A small sound classifier, trained from scratch.
Model: arch convnext, norm layernorm, activation gelu, moe top_k, num experts 4, width 256.
Rows from block 7 of a small sound classifier, named by matrix and row number. Rows with one number within an expert belong to one neuron, the router's apart. Each number is 128 + 32 x the weight over its row's rms, rounded and kept within 0 to 255. All counts start at 0. Numbers have three digits each. After the name is the row's rms in percent of the matrix's.
Before each expert's rows are labels from the 100 clips, of 14848, where the router gives the expert most weight on average: "responds to" is what is common among them. Only what is clearly more common there than usual is listed. The data: read English sentences (LibriTTS-R). In brackets: how many of the 100.
# router: router (model.blocks.7.mlp.router.weight, 4x256, trained with AdamW), inputs 0-51
# up: expert up (model.blocks.7.mlp.up, 4x256x256), inputs 0-51
# down: expert down (model.blocks.7.mlp.down, 4x256x256, transposed), outputs 0-51

# expert 2
responds to: voice: male (98)
router.2 114:108112096097224079124098169137154242136150073115157136081152121128145136142102102170104098191142133113141127152171121149105079125158139134144130113119092128
up.0 119:063134114066138062130130190102121157080146205120142149153135142096126082133081129180112115197171151165178111132108149167077118139148167093128101174133105147
down.0 096:109124142121153092142143126136148169078093140091133126130132113122116100121109150129131127104129175120110122152155179150139147107120123190196127176185150125
up.1 121:093160108145118110156128144148120138092102131089185173119125152137149156106122111108213113130121129156157072080149173077094079135073119111107136086166182097
down.1 099:133144183093151249102171115112151073121113156076133140198127092134136160142178123155218125129156091145127071093080114116136158130119097132104101110109146078
up.2 088:124158130110100140105078159134156126139147163159085099162086122107045187177126160160089141091159118097137071117115131180154136080119120125110147103188115081
down.2 092:141137139174142139184115112109027169130165103092135118137116131117133110129150120142112122108140138133088096142100162078144173152131175137111104190130146147
up.3 102:143159127151123114139143188145135090079149140145124163164163115105169119150100151116148145071171092092122200115185115136130091148169113098088100114144066105
down.3 098:147122058130121099109107150116120222077071086085137040100141165120138128134133152143121132109139159122130172165148090106126152107062157144153111096130124201
up.4 103:105124128157151132136119097079165115165131113138097194098151181190186096160087167126099081102115157170080126153139120102131071124146142156170180080170119138
down.4 102:124122195117114156149179083133068096168086167108096093100121121117079133144143141171122052088083094109152112165099093135105145075098131161146133161134130123
up.5 085:094086138119137091167118097129135100142125194176152181093033086146125089168137103101077120158152082156106155128171079134132148167063139104117096173158178085
down.5 101:146125155091159165129146136109191153082162076139137069153133157134112141135112134138158212173112113110180116087078236147118125141121179114052113106103146107
up.6 069:177144126117167137117101157078101095138097120118142126126112139149086093153211107116207135124128083160150222122104115150104110038148135089152071131092148145
down.6 079:134134117087073198089104197130129164110177098123111112105119043142140131135118208070131190096128137125118130102098119115058138107144129082087154126111117114
up.7 079:148120088130100124167158178114104161111131134107086148096197185104109136135145122148077110137132087119168118105094081088123150156146144071121133116152133105
down.7 094:153125118197111112123065099164185160175096121084122124119078133138130142130168147077164106106094147153092079050206116127065060156074151142118168177124128119
up.8 098:142159130100088089148148120136141102106122177162159157105120109128081139122097115156112117067151160110141089047115113134109120213121177137129118092197118164
down.8 090:126142136068138184081055146144137147193139096078123097135142066132153091117091113153118139144126131130138091078139167133122106181134149136105145184155138142
up.9 096:129142105187125174184146165132111144142074067137108189166169152121119106105144105192133156161127156084132117155140105155139144155141141085048165046134104154
down.9 090:115125062166116119095131142118154098138120142145160096114123151133105067118055109135162200091141134134072097127105146122118118104122138124125101115115144108
up.10 087:104108078210155146136101153099138079141098181098150187143138148130149160155121104110125174150164117100079136179115112131115120131096081168102178114110144131
down.10 089:125133191165125126134152134098150133158070084180115077145159139127102152140187125137080153104125151137182045179124156110130125108111124121108118076113146110
up.11 104:137067108141114108097081110149112148140066085112131117163152128146127148191137155145139078127150135130197140104155091200115105136133144080112135130180134141
down.11 113:094133107164140087142193103139117119114169063180126066092137098124116130114175150134102122088133148128093192030104191118111127085054108121114115163109122082
up.12 086:134136117203132103048148101206134186117043126121192098146153134174156147103149193070137122062152129117115142135104110095087152139101119106190146128140168115
down.12 097:119152115136149137088090030139152079089187083104119088154124176135160110144105139046130130154113101113157113038150159162168118102152121154188125133156120125
up.13 103:176124181152124105138128155120137186204152133035082123142135127113056082190152159116141057122137140114146172187156113120113089137125114092107101104135128098
down.13 088:110123105135198110124133071136118066159152093145166094150118036142151133124123159144164124083124133110149150116176124086164103099163077188169104160099120123
up.14 106:122150121133101153161081194155168073158160118190102167094143150152120160134098107128106161107165117044169113143123132137135105162173126056140110117088099093
down.14 104:137139092125129121176109085141121187152139162124124109150139069133091134124050156092097141107122138139151062176132152109137165238148130139120164121091131132
up.15 102:100105146132154095138116099196146143116140136092120091120111176125113138091146115085160102138155094118117163152100106102140134146123048134156117101123138181
down.15 099:149108149155126100059186201121141149118121121165104165116141138147138103135098099088113139170106123138181168170110168167121166087145137156044100098134132133
up.16 095:152060092145117101159138101187137104100118163091153175124074134164164147143124131139112118096089098191138074141122159119114088142142122184107133128155170157
down.16 110:114129087169199116099108109137061134112135121128119167139145119134095168131105159135124123113115168124111139169116049162134107150105096098124145062100122116

# expert 1
responds to: voice: male (86)
router.1 097:119062104084076153151101091154185106123086124136052127162127125124093156126155140123180171136101129149131074128139111129131148176086108131100160113175167086
up.0 102:135150118179106147103174137107114070143131163117154121023119126173163176088132151081102105151146159175157135096141142126122156130150143084154093149143099097
down.0 101:161136102140178195141108168131076167104184156131123181166122060121143102127023120089095074191152074105109119070178126197128087168132135088148128140122129112
up.1 095:070134098109129075116173143089059144162129046165159163122193138158127139123186111091152191178129139173119100074140139087131093098157152102129155122167188149
down.1 104:101137125134076167086108111136100191131125092128118113156131138108134126128101159086179172159154167140092122113143151154160110135110106101121161111160137105
up.2 116:206097150104110203110107120143085087103128124138155121101146137128066084136166132159148099105081109167077125131151111141113134133118150085099107115139172114
down.2 107:140118096117136113096109130143158124086176095136138123176112085126177121132065122108109128068145146127101130144082123111136131094125089115164152126117126034
up.3 104:144157110099183083146143137149113113155129138160130135131160130113078145110081135035110055109134188154124137102171100152112166139169172143148126170167150166
down.3 103:144111167171148088126070128121172184196083112134128026175074123130137149137147081147128167105163062138142168147158146135167107120148176106124076128159111118
up.4 108:114097190115116107078076131134099093120132145117192159103145092054141142098070108128186177154155157164121112059119103039076163145124111117145159151127146075
down.4 104:120139126124142109130110105153082076142112087113125171114134147129135107144148065116095182157104151123136100139139069093096118123143095145147158110113129143
up.5 092:123152064147155184136127105115112141170093143139141137116142140151143154171115073150121064143088138148053179127157160130197146111121094102042131172151112138
down.5 103:145121060106139185150093214154174127121101101083126063140136113122156114136114085170175085127136091123150128078082129149118129199133136128145079143089118119
up.6 100:191083140072110162122177080184161126077117154171100147135105124179115175171152121106058119142081101111138095151138093147052152128080100117146146090129151121
down.6 116:097129064139145081142028104157202162107142095161127115118147124121129092153107137084130133103115154122109107095071120200143107098096114168142117140122132151
up.7 091:142134121111161134109099100066135185153172120168217105106117173227168124125160127094175116125140137190115142182075115105123128073109119116202138124092158179
down.7 098:123117144175068149105139154133131136160195150156144186148158182129155123114084166108050120158110111101157085162134127172133133132058119161042083156132109117
up.8 107:118128089132145080157110165153126168158090201124127105161158085111106125102093131134109144133126143179077128105184164148104108108156152160158129044148115106
down.8 096:110143095095149089074162194109115166140166187174131138153187104124097121137073139166148153111137081128204171107118162145122163106152167116109150073126134137
up.9 095:145130161199157133160158121129107134100116162197135116032113069108123141124111099146145138118103183100132105142165084156091145132177122115100124074175150085
down.9 099:121129097100147127171114163166167088126178135071116125172168132122137136115147106183183177171134141120124132194129101118107117154129093131130141121117130171
up.10 105:119101159118081138083122067135137102075115083089150092199116087093124110069142151132104172100159077177129165053142140109112112147119152112075124115128125151
down.10 101:115130207114144079195149130122163175074131141148112177120146122119156146124095105116052136076156115137089117125143134090158112115182139158079072109115130125
up.11 118:075067136035148076136113161160105051154159109135135153130147115221160049121102146100127143146179116110121141118086149114124100122122109142092223159080112141
down.11 115:133134134120136071148152113101153161102106156153107069112141085124140146124135103119112080103159143127185086114149148192138171086123104112175139207121127077
up.12 089:097147070181092164174166165148174088135151179114186066079089141159144126106056108094089097143113145058133152126130172136190134112119156153136161142121063167
down.12 098:119153107134158215111105135137194145168178128129144164105152129142140148139106133146137136119132113126143134200125083158124105130159102060136117100109114153
up.13 108:141124148163139141114185199093176081193177060140188095060099117160127156133143055108215132099129152142096177157066154141126133165136148137095137134089083104
down.13 101:151114127103076143156110168165101197124098099108124161135105066137153103124155129125102131150132124144185086058178084206104172121092103113137143165128140139
up.14 090:087123093141069160087121129180182117142129171135138124122149073142104125155168096168142121099158084107152142112177130087137173222118120058166126157070130135
down.14 095:115118089112128057160139180161088099114160137098138174148149048139093160129193135089118162108118144137098168136140170126135103061178129157150112148129111070
up.15 110:127117081142048093126115149146140147190140117105125165134172177107161134088139115133089105140113163131128093097089089088133151159137142163102070123127129116
down.15 094:112115071116099160095137185138099111156081146177123098067101146131163166123137127079091137139134115123106105144109151180086140098069138107125138186126140128
up.16 105:166162155134122153141076146116081075161095116152074127118153118164136155081159156097110198097114094109085165110085133151132115164157195174114148117153100085
down.16 115:136122166134111167132165115122056137136140141179112136097160121131102116123175151154078168074150130129154114104176113155147102072148125092200125118121148136

# expert 3
responds to: voice: female (86)
router.3 106:133136136161127105144167105094078033124132163115103124155145119101134110126186122096082083087139119148130159075084128124169177134163189149131122171140129110
up.0 099:066170123116161135136156142101131148128118141148143093111132098088071113118149108116170140121131075149093157082137130054123121076167134089175180109136149115
down.0 103:112126159125102098090126142136134196121082138123114135135087117136203113125129151125136113106131132126133141141209133184143169142141068133125123183128126175
up.1 107:117113131170097096115100151095159094171160153152134062088146130173155143142142126115180083132180149126147105124166061131101098151129116138149132192095113161
down.1 108:148136080105133160119089124150088159214122182173121210137129159145054136117110164158094135093153163118090119090055174146095098091161148125128173130096121150
up.2 109:055141068120172180143166071174113141077119105176186084106121149146135151168156065108133120151154141082071088073151087155158128098106044178074125123146140148
down.2 097:115123159191145092106043085150212096130122115103124173107083120135199123124154056132098181091139094107123156120121140137126146190169128156139150167107113089
up.3 115:140102148121104112130113151120113174146157189131091164143139163145156129131091115122147006156131126164145120124168086118162194104141128168136147103136130100
down.3 102:120129095160179098138118104138140135098139143133118070106136170119113140129146178090157155126203113122119168119114162086147124137099064081120151180118111159
up.4 105:215153134150154018154153211159127173142110147099164165126125122184097163159122146151181072152113107149120138161126117095107102061112133118168097164142152125
down.4 089:088142124139066067079082131131190124109073166169121112139146126121090146148139177179129105119112143140194152166181184116153143169114141121119125036144123197
up.5 104:128131149095136147166140154058097098106195111141083207157162131141104094138092121109088151072091104171125102147178161054101157107164083146116183120152170153
down.5 105:150124134137101089189091107114136143106161134125137080117109033139174116126208065139185120151132103136041138133142124113145163127201077082110096163132129158
up.6 097:118086131146091087157167116094163081134111177146113192187072093167125093134070140174175109123180153144179114128132125111177152138133116112117070101121176128
down.6 102:116124139128096085148071139090075180075173065143130085107130132131093129142148140216143103144119079111132148096122213124135089129147079116149159138154129136
up.7 105:090047123155123112062127111096115105120145129103151126112121149201153191145159083100090064096131032148113160179141160139162125146140131092085150133163163139
down.7 122:146133068154168178136109109117164181161201163130139078147116136129167137128109095097187139104126107141121146105095158149110116089116117181128109073137126104
up.8 104:127144167100149144123159062116096121097107063154149102119115114117094112093124134181170127172082089131147114131137143154145145140121116153189114129113141163
down.8 091:123133098145070105087158142098125131151054149116128140181098129128090130125149173118109114100134119129113121110184086082114119127149166093184138082133109109
up.9 102:126162118118119040157110119100136088095097142107088203154106099095103144121115147143099125118180130157129166173181092178131135123093150101011140088147132109
down.9 092:144109137175062115111123128144198121162100155116116119125101126130138129134101109157080140134134157128177127103103145110101134167111092080083149118103138195
up.10 101:172149139123107141113164148138183117163194074100148126156157117121115174184114081071123142145098207171115104146044134161171146172178135073148102133171119152
down.10 113:101126192099141137155066122124156149149158122144121067127141150141092134122087133109081158152168077125135101170175104097127158088112133130121131171123138155
up.11 092:155132154078113090152158144123132104138119105096084135118135082163133108120143099090148080133131129152181057160112135085086135151105129115164086129116113117
down.11 090:108127082097122098119145133144154188113147069154104158136143169140112141121084155124123044083161163140126071150118154196113150095111094183123145110133133156
up.12 091:104161150152172167137098128142127140068114141098144158090190143126155111111076077173139125170140092159149143153105090138146112164146141064145083120130141091
down.12 103:142136049119085108097123020173140149091180111176117090117135120118159166120125134105155084152143069150201081057126132103182148109186136115120140137131114089
up.13 105:082065099139164094217116124111115151133110109168125099167149055113123206207123120119140141099145094078117130127163204088139101154172128135121109153116083113
down.13 104:133118134126147147133131125140119144194134114162121183045113155139062125125162119114090143102137151148100115020112098153121117093144158148167145080102104184
up.14 081:148106144077104144189095139109148121170094152115165132133135123158188167187137155073146145164087077183177098126101165102119111103118218131155120113082138087
down.14 090:101130104103183087069201121141142136120062127177098075162184185114124123105085139118194139161116151121130153109104085128158138147145192114111086137154136170
up.15 099:109122171093088128073127166123165154151128104111041072140118052175116150170152138161181116129158139111129099079141150129186099147079093122178074137060092137
down.15 086:150128142171089165234181124132130211154154174135154032174167147100081122115126133111118083087157144126147146146114080075100122177241141119075170136119139129
up.16 106:125115139121142122160154160229105170147130159120135102201137094162204111185084148135098124140092148045123146169147120109135181148099103155064122142113065143
down.16 101:122121103142133115149024169130201092123107143203120255113128042129132112135133086086083078081131056110135174138144168166105100137086111115093105074122123142