config.yaml
model: "sound classifier"
dataset: "read English sentences (LibriTTS-R)"
train_examples: 15625
gain_aug_db: 6
n_mels: 40
hop_length: 160
input: "log_mel"
spec_augment: false
win_length: 400
targets: ["voice"]
num_classes: 2
arch: "convnext"
norm: "layernorm"
hidden_act: "gelu"
mlp_ratio: 4
layer_scale_init: 0.1
inner_norm: false
moe: "top_k"
num_experts: 4
moe_every: 2
expert_mlp_ratio: 1
experts_per_token: 1
shared_expert: false
subsampling: 4
layers: 10
width: 256
kernel_size: 7
loss: "cross_entropy"
residual_init: "scaled_by_depth"
optimizer: "muon"
muon_scale: "match_rms_adamw"
learning_rate: 0.0072
momentum: 0.9
nesterov: true
orthogonalizer: "newton_schulz_5"
adamw_lr_other_params: 0.0014
max_grad_norm: 1.0
max_steps: 9100
batch_size: 256
epochs: 149.1
lr_schedule: "step"
warmup_steps: 270
weight_decay: 0.09
adamw_weight_decay_other_params: 0
Rows from expert 0 of block 3, named by matrix and row number. Rows with one number belong to one neuron. Each number is 500 + 50 x the weight over its row's rms, rounded and kept within 0 to 999. All counts start at 0. Numbers have three digits each. After the name is the row's rms in percent of the matrix's.
# up: expert up (model.blocks.3.mlp.up, 4x256x256), inputs 0-255
# down: expert down (model.blocks.3.mlp.down, 4x256x256, transposed), outputs 0-255
up.137 099:484522423489413442530436513488539548602473508503478530468546599511469529403527455492538540552487448521445554559449490495450470446396545455510470528426422516525523469545536596521519582453558445448443633457491479457468558545427480506562502526501449433519497504547523538513492521538415450399550508556536379519474511422445474510486502554568500601558486552489438570493413574432412497616521504534512479581461442504464407597473525516502520523468537501571460405470514495483493433508426443450600516410508443515508551515556515435511523489483535509554515490557398475546498408571501495546530535531577483516469475429472579437450471537575526511556597504500564573550576439460551571576448514454484541522360505525517456482561515456480477529545475428467544485485431434546480425495583451
down.137 098:504458471450446490440417595525478492509492604500493572527484538505521485530607442529466577546462449560502497501481472484553525584540589464523510506433407435506614459550462512423475518466446516430500481489566425501389448490522485471391379441572439518446501530483484555538523502506442543453481512593550492491613501453514393542483526550487337537522444481515518556466499573485476472467495471493541468472456509519534542554561511436505372526455390558522518577524532515586419469446562486558535431588544494469534447452526417468598423501474536443464494452602484499514506480515503508512429480505506465534504486504479487465506507474453374501444537547451545472409441515434508590493502504632555441434461520491398493542475488417556428445485477477538462454421413462488486558529510545
up.138 099:437485503595478485532511530532506512557537483564491533535476458503497532447529582463392541543554473479494490505566490566457551551511513433508457441479498483539441448474435621420542521580582483456593482504557478514540647535473540498551398504491498522485472430446562539460627588565385482543600605500585520494474478559437597497376554524498486464431494476493523563462533471509482479405526478611507521459519393518603590486481525560434582420453493515533499511444483472513459518455420445525500532477508523587440549437533581512477424423561502484400504517474517488498436523550411527432497394468488511481441514553444480504479382509547495502460492500493545494497417459542473531519609501532488378528501470501529512473498455479494533439455459454494547466528494520446472627432507504
down.138 095:432617507494461509467440516489461423541453586465528489466484508534465416466597480446591501586472574486463499531478533543552489556405522510560422540632525513560414469476549545443538503476546511493496434466541548436559504494401383451561528410563389481557473525499520494423463513477533449541545475517476522539507503533441474524574442467592402460555498440363581552454478500480526501513506498493500531481449398560470599499526588493464564504533423518511481491541512513616459515470460460476532422451510492522470527448466551463501494492441585501460545426420447541476499587497479513503483497536617544543489473525515490594457504427502551502453544444561555531409414466470468466476451472594563565437532586522552560490625599484506507423534549538486439546524542546480529503494576490
up.139 103:411467495571447477457555547467458533489476491484491517399493457531544521521426506465461439421517516563489581559464489447602449386607389527520555501553490391481409556506497418530526555497605580532471581561466456500494558440526585507540526550472432514536523469426518433482539484535511498480451490582485472530575495477486519556395680461504534457428508510470434547527539565461516480521481555565442495492562543516480486488458545503574536564560433598501443498460549493505536448517523549426404516491483493455471479451509526513459542512547499540484534495489502475513518468420534519509447551476491553463523515467500502491531426528530538401491526509458466622381515551518536428509390542546485508472551497453480541472483390478508359597511490383553519523509539401487428603505525585
down.139 102:469443513433549538429594552535515407447557571468519496535480496475462482500438531506497442492578444455447487600512453481550495433472471542441496526409451481534492453502514548569428497627518532494601561591486563437508488562509518503519562499491516550525522475504507498466460603472504451567552460545444521542495498504499519454398477497474427550514575532536432491450528517555497425517624463523554576426487520604503418598474594521498531489521588515474517579516530552547556446540510574430521432356482545565438458542533521527456536496494547454430438504443514504491487498479392477512432544549456422450522420573446403618484441629491461487472485361495486435447539446576531452468528524430546552445461545468552554520530517546457522564500494524606501565521525455511473517439496525
up.140 103:560467566506552511435451460526454477470484593512405449490526499463543518545515503512451507480465556449509483506512483475449590485566477465502516511485521481537493494553518530568536437625453455592497387466443477472530422451557534462551492527580518477458474501425451578447506513534515507475528450537454371538515450545438531458478542491493534495566532469445515507461473448460498407543512521456509574473600546448489536504464395526528474443545479504504522550455510523471492473460520488531564671556526445495474542525508473452511524544332583521559571409514476408493455477515546527476515508437538487449547435545503490488506385424540426686571542563431478512665452511525472481535425540429502504514429475504449631514549454556511597511429529418506528520596541493471477526495524479
down.140 106:563441504472472479494444519581474481473432387550601567476486559561464568543442549494492509557481596512343457477475454468461461483547510481514502586557509547505551498514598504468538522370555502470502435464486593453464498414530471499479425606454481450511541506567569430497500591476428519465550543478575499519517530528528568593441445529488529480396520560517434567445475537508500483531473508513518454486538536497553535499394571508495400496536596499509456434492429533491478464503513407629545518364532525556446494434425561439424538562464452477530524433391560493470430514527443507565474507474524524425586521477512580433467534467513478463538560470411434548489447529547524512543535509472528456547533536503459532541347433489513437548521558480501533562460544437458500483468461527
up.141 104:462406548503461478503460579546555565443429469436459502469547438534533505509519433587619477521542473529459519477437547493565401451483548560460460527498563472478522401481452452500529463446569565554400481481451417478495435435451453441530531557475442478358513531418503523464548402514463515529582504470550595424506620474528547548489451565485506550452435447533553440540521405570539494504443502512480511414419501453465582598530436459529453479473577499507572480504498474521407509498448515510563525478474552567530530482488522433494479495547514402606575461417547572482454512489503500547485515428483534540577541590539477551476591496553510584523559461527565494474516482393576387541521484605533529490580564456506600541498503487432521504557522437478455517461501412475475502516524501
down.141 108:552343493529495492517507496475441511494515483565426576435455545509575543422534522462586477533439450550521444507423512411481517512465586525469503532485598495419483492474596461383585497529538450514565533569484526625566395512513454525563550486490531461495547548514484474478437533411447437482414537518372494459577462537554469527523610422516540504453448391494470472569543499472438486486513493521539530496496458445537445517495431513420472467519529555523450579456421537396506484500470535535484549545540453576429423475523494413482514550566442459515466385481485481558409538503488461538518491509487457488470470495424406605490557482453479499456498491567520500481570563485563510499391501368549568443426490468487583511508458485445470535527574459494478455388520523520512477552512425
up.142 094:496514462483466475427507511562587537502527504502500522483534516539532514460428489501460424486509502474453526590568506528492437470554499442571535576497588566517522539431541538489518468516539437484500450485483396533497547450499508440527539484522541492434597442372450616561534531546499490451463522525544526512548458426536455489454583555444551513555534484515513556544464554422541548519505468420516492390607485520470476418427483434484345550507528484514626517550616564489432471526485516435421481559483472521493503394495602406491501526456514394472445454476535524554445526582559409472403511559538436438567492563596489505424507514434414490529498592449465409461516463523451504554553517506531469485507551516456468567558573491537470468532583429563417485490492460581584460472571511
down.142 102:479553492551510525442504537381450484527502528465487457507529495466465477455562503566479423454504466545431514535502530651512443543461543505513475485549489567471486483457518483428358532483596411541537457476537546447524505562405532505480527601424461570461625450558485536522617493461514551637538447532451530582479444515497546614484499520394575408490522416481403518550476509494474516552553460468525516502446486585540576564587426464520439523506500583491517422441551513576501518441506479556447515460552460522484458537453518528480528468446421511489468394538522541411532472373435530507456496493575499534514489532532472481486537535424507412522407500492442500459462427412582460546573453598597471457483543509496445490462500475600551524551471476499512532515469455528529544454545461
up.143 109:452533494445453525511593407462604502550584501538457580508530521514516465427563477509516544504475491594468503487513464567498512409478431513455532455566510580498460507555490503562548452474549475503606448576534572508485438484478547475391448497561460485542476470508479495520474472416504552499498511463421519577408552522510427515454476441509558566515550411553503508516589605469466462460475469488569463497467546525543527444474492502508479518427518470570433619481553409509451510508502492512548493467513512530508528558457498466464541504539527449488583414529479544436424551460510517498410488499449490511497404453504492526537404426612445514550398470605548487417559512491558431534446477512449526484401511386536603363480392546493469466413605565479413535519519537572553544497609527
down.143 105:527450447552583473422495526529480466444531440512476534341472460492476542527536555479527512484525651556527457465480514509525400538461580536456574435516508388484527553505488530485540497550542458552478573396444499470519548462582541452503630557370433476456513467507534505376560485477553477523490442526486541460442508449509498433515546476544526499489532491463473496543527470510443531388509535467416552502479489545446505466530491426487507528570498417463546545533535578496509479581463498530496421352470483445525489503541424541468453519502492554432520539563512370486465541598500495486448543497454438470404582480538570518530492522419503450532517601418554521427467541563500572484514495433504467480475568486508499539408614483482468524408425503411440506476558505539419600533506550
up.144 106:483502439469485636513431476498551436502563502543432493478499518443584405465522473500527516616497393534432493476454517504507439539539506448438541493453455410475380510434466502569529530607446516517549532445435495592558517471568502495531440503454540510544441471457430494502455490485393566485519551495483526509422492486550496515522418494540491569503565547560364479502490550357486478464515521483519421478551503529528482463613490452497576566528503427562560596442585489552479548598506464555571497582527532537466516512569540488460495565570498445564498572487492481578584505487443538478534548494493521439416405450554498547520516427441432550475536550569485439473402541513541427493573466413520461578495474537485404530472438573517567471511514499499421490412512443550546547529449551
down.144 097:547479528490440384523501489494513526513567494463486479472509525459467469487511446534519447543468486530481509526501549511461421485437526589483461433514521505517518493515451554409471504538496549497429577435429562421563557592396564562534517549494545522485500472485555570471462506549562455514597570545515489434453488452537486526399524531508522446478550521469538539422591502497513428478491440472471530444554661375437440469592467553501454425487461464488578471488542422509590567548570429428513426459460507548544455467576503492553529486342527419473438493474467527522401561490521509484442529507537488563514559428404439507574540463491539534461367472477433498539435491445590510483506421556488526404510439458489481447553459511494370466553500542479466498463505531508470464514506656
up.145 094:561516546471611562490453487587494506572585510559483492433409516505502452549430497420516516544508518522503418493425541494479548480465510607524449498538574510485455488504547426527544502494449491553447470482507553372598496520458499535465417435472443487554449529540500517404511439550456604518567614520469444492476489488485515491539464491488492412509517541398526437553477482555530552472529459482470445503444474614546458577408447549506507517574443439498536521535494435499427472483444502445473521586553487440566485474561566509444444383543377565494431629405538476487487581420534529473593430516489493493562563585560465476525496494514453459416484472566557493542409523536435396512496508444515556500476549471487515482475415500563486500544459593441510483477520490579471595490554586
down.145 094:549554465583519470538527408502422536559395570568439567445486422530531467539442574500547475470492530475529462638493499482497564545473484580470446521531430490554419511529427570540551511440595453442489491487537509462609575562424529504525480581442460508435403487400602475483492337458456426432473519585525558547501537527548496487453472539569471582516488549504565478547489543471472436495547485490514504481494455533503469476525514557530534442436476524529475526463502470558503546422580426500494523419449495519557462551459489508419580527527489511429536516403513426481550444399557428433494483547543501444529504541580529496490502366455521526525466505490443520575392579546502516566448484508476523541596530532457512422508457571469500482528421522532488577433563402505542538424495542
up.146 114:484567510508492431464489495539480589487609513516470520477500513472507613512478526486475461499525441458486556399478512421434421490440563538597466433422589447436521583513519553440509479585493551550494511465587515531449607446545469541428508554582592497459506508501487482488398526527476536549559459559520525542494492482528445503670489468530385542414418517497462452481514559563521437499539528530519491444461525458473536466477388495429527427498486466579532459494462432514515555544510603529481491514494453575505405517497455532491527507435450431412502473471478520455431502482522551544476514494413551578568491459605539549580478378435554490518589533446586489455475461467545452456463471536533546417591529438613448514506536510494488466511538457521527564469467483607400511411492538
down.146 103:416486484502384541471501522452444413489508450471504491512506588519610455566439501529489487468482427528487515526544545625499535458489509559512586588505576421502426487533483457611486491494492524512403465564471528492522497377515459519456461522487529500431532482541506506520452598458505405511458451498428524485457500483503538443530456495529483492464511536493503456637513495505529478458475477488491482572522497511527469485564607462500633543567528453451518541501547681506538411592438485611492408470481516539532526543505479439561531444484536565552470518494540481549531482498415617521578565480582510519424445555481491576514481569579488491534498566561483502468498505342500513595513503510478518414487516488623478517453435581530462479536595570559589486495476549485491468430436462
up.147 100:501513515450476562503514564548506609514520473520469603463574500451443519567500383542600483527501496515467533553458494508421548531504463451562452536541549519531503456496606496529472548543478496486432483492520521534468507557423419531495489490431517483512484426513498490459530498466495535548520507503478371514503534461543373563488542444520482439521504535412546599469433516637435488505535518493448437612492442569408488520491485461457511511468470395451568512473486542522457549561486419457429499471542490490502603561445444441455480487469519484531521469634553559472581504537419564473522573433501568515521524420482536409493538497589401523421519492489460447498446481567432570469430551535469480575576501468559504430565590597503474579537428465484444443570451554532484471389387519
down.147 102:556451469470476471473482405446381451540424477584537487428486479522412462481534547515574561551477538425441556581474512454461436605476487485469437534473425523580531475449477475401455482585493439533472421530536428523431475507536466498534479554510463466477491450544480456596484522428540475514518472483510531614553468501517415433509493558455519452419491480463530560463508483506490526460464449510506476504472476491393468468525553490509587519458538479534539445440514522493507527466567519397512444627470515456506531540548456484537526506489422497496461537592545533496564521612584449495420518430511419540536512525460484456402421515487511523432513490563658516502538518527447526498469528508336483600528485524511522571569424481591415485570556500606439573495535444458468409429575469
up.148 088:533476541522455508569476502559553489490531557496511511488589593471355513435544469510524427419511439524575589513488461528461481509409512527474487457464508465431504500435545587541480625481460622510423541547494460554541541521547455594510453528499497449503513533484465492524499437585449540499496527530522483516432512460463431484501470506497526488565558597529497549469539453521439618547465471545520390434589501475526561443479449468393545507486514435366490455518505520489493540417452425571446580451511421480550504523466513513536537522468518484424548392508431563509496557460499526512402546587542541445498594461531599482506562397499524482488588484453566445510525493541477456482476473584364442444574575488540379540505538463487463480460477439470554524479543543599551428453478473
down.148 091:518547430453486561563474495536599462547448516462458450449472559529477452484527477478603481475481425517479547481582421560450493539528462457554573440452538510478494482527482435431513475539469553574487482482517508526485460453414491475556489513456398518442446495528528531469575511457509436559439515463518560592510524500424503543440550526479486514502486559359444452530541583436485545535501468528593463495524442404517566451544545470486539462527474561444508552515572514574577553419473367534548438553508521579544516499563410556589385473563573455423503550487553575502446494499531468488567497504526419511410470485562489592456489505511493539630464442531491575516434500606587609447371453495484474510469447501472487572536505455609486534503584526519534479549558469497431525573556463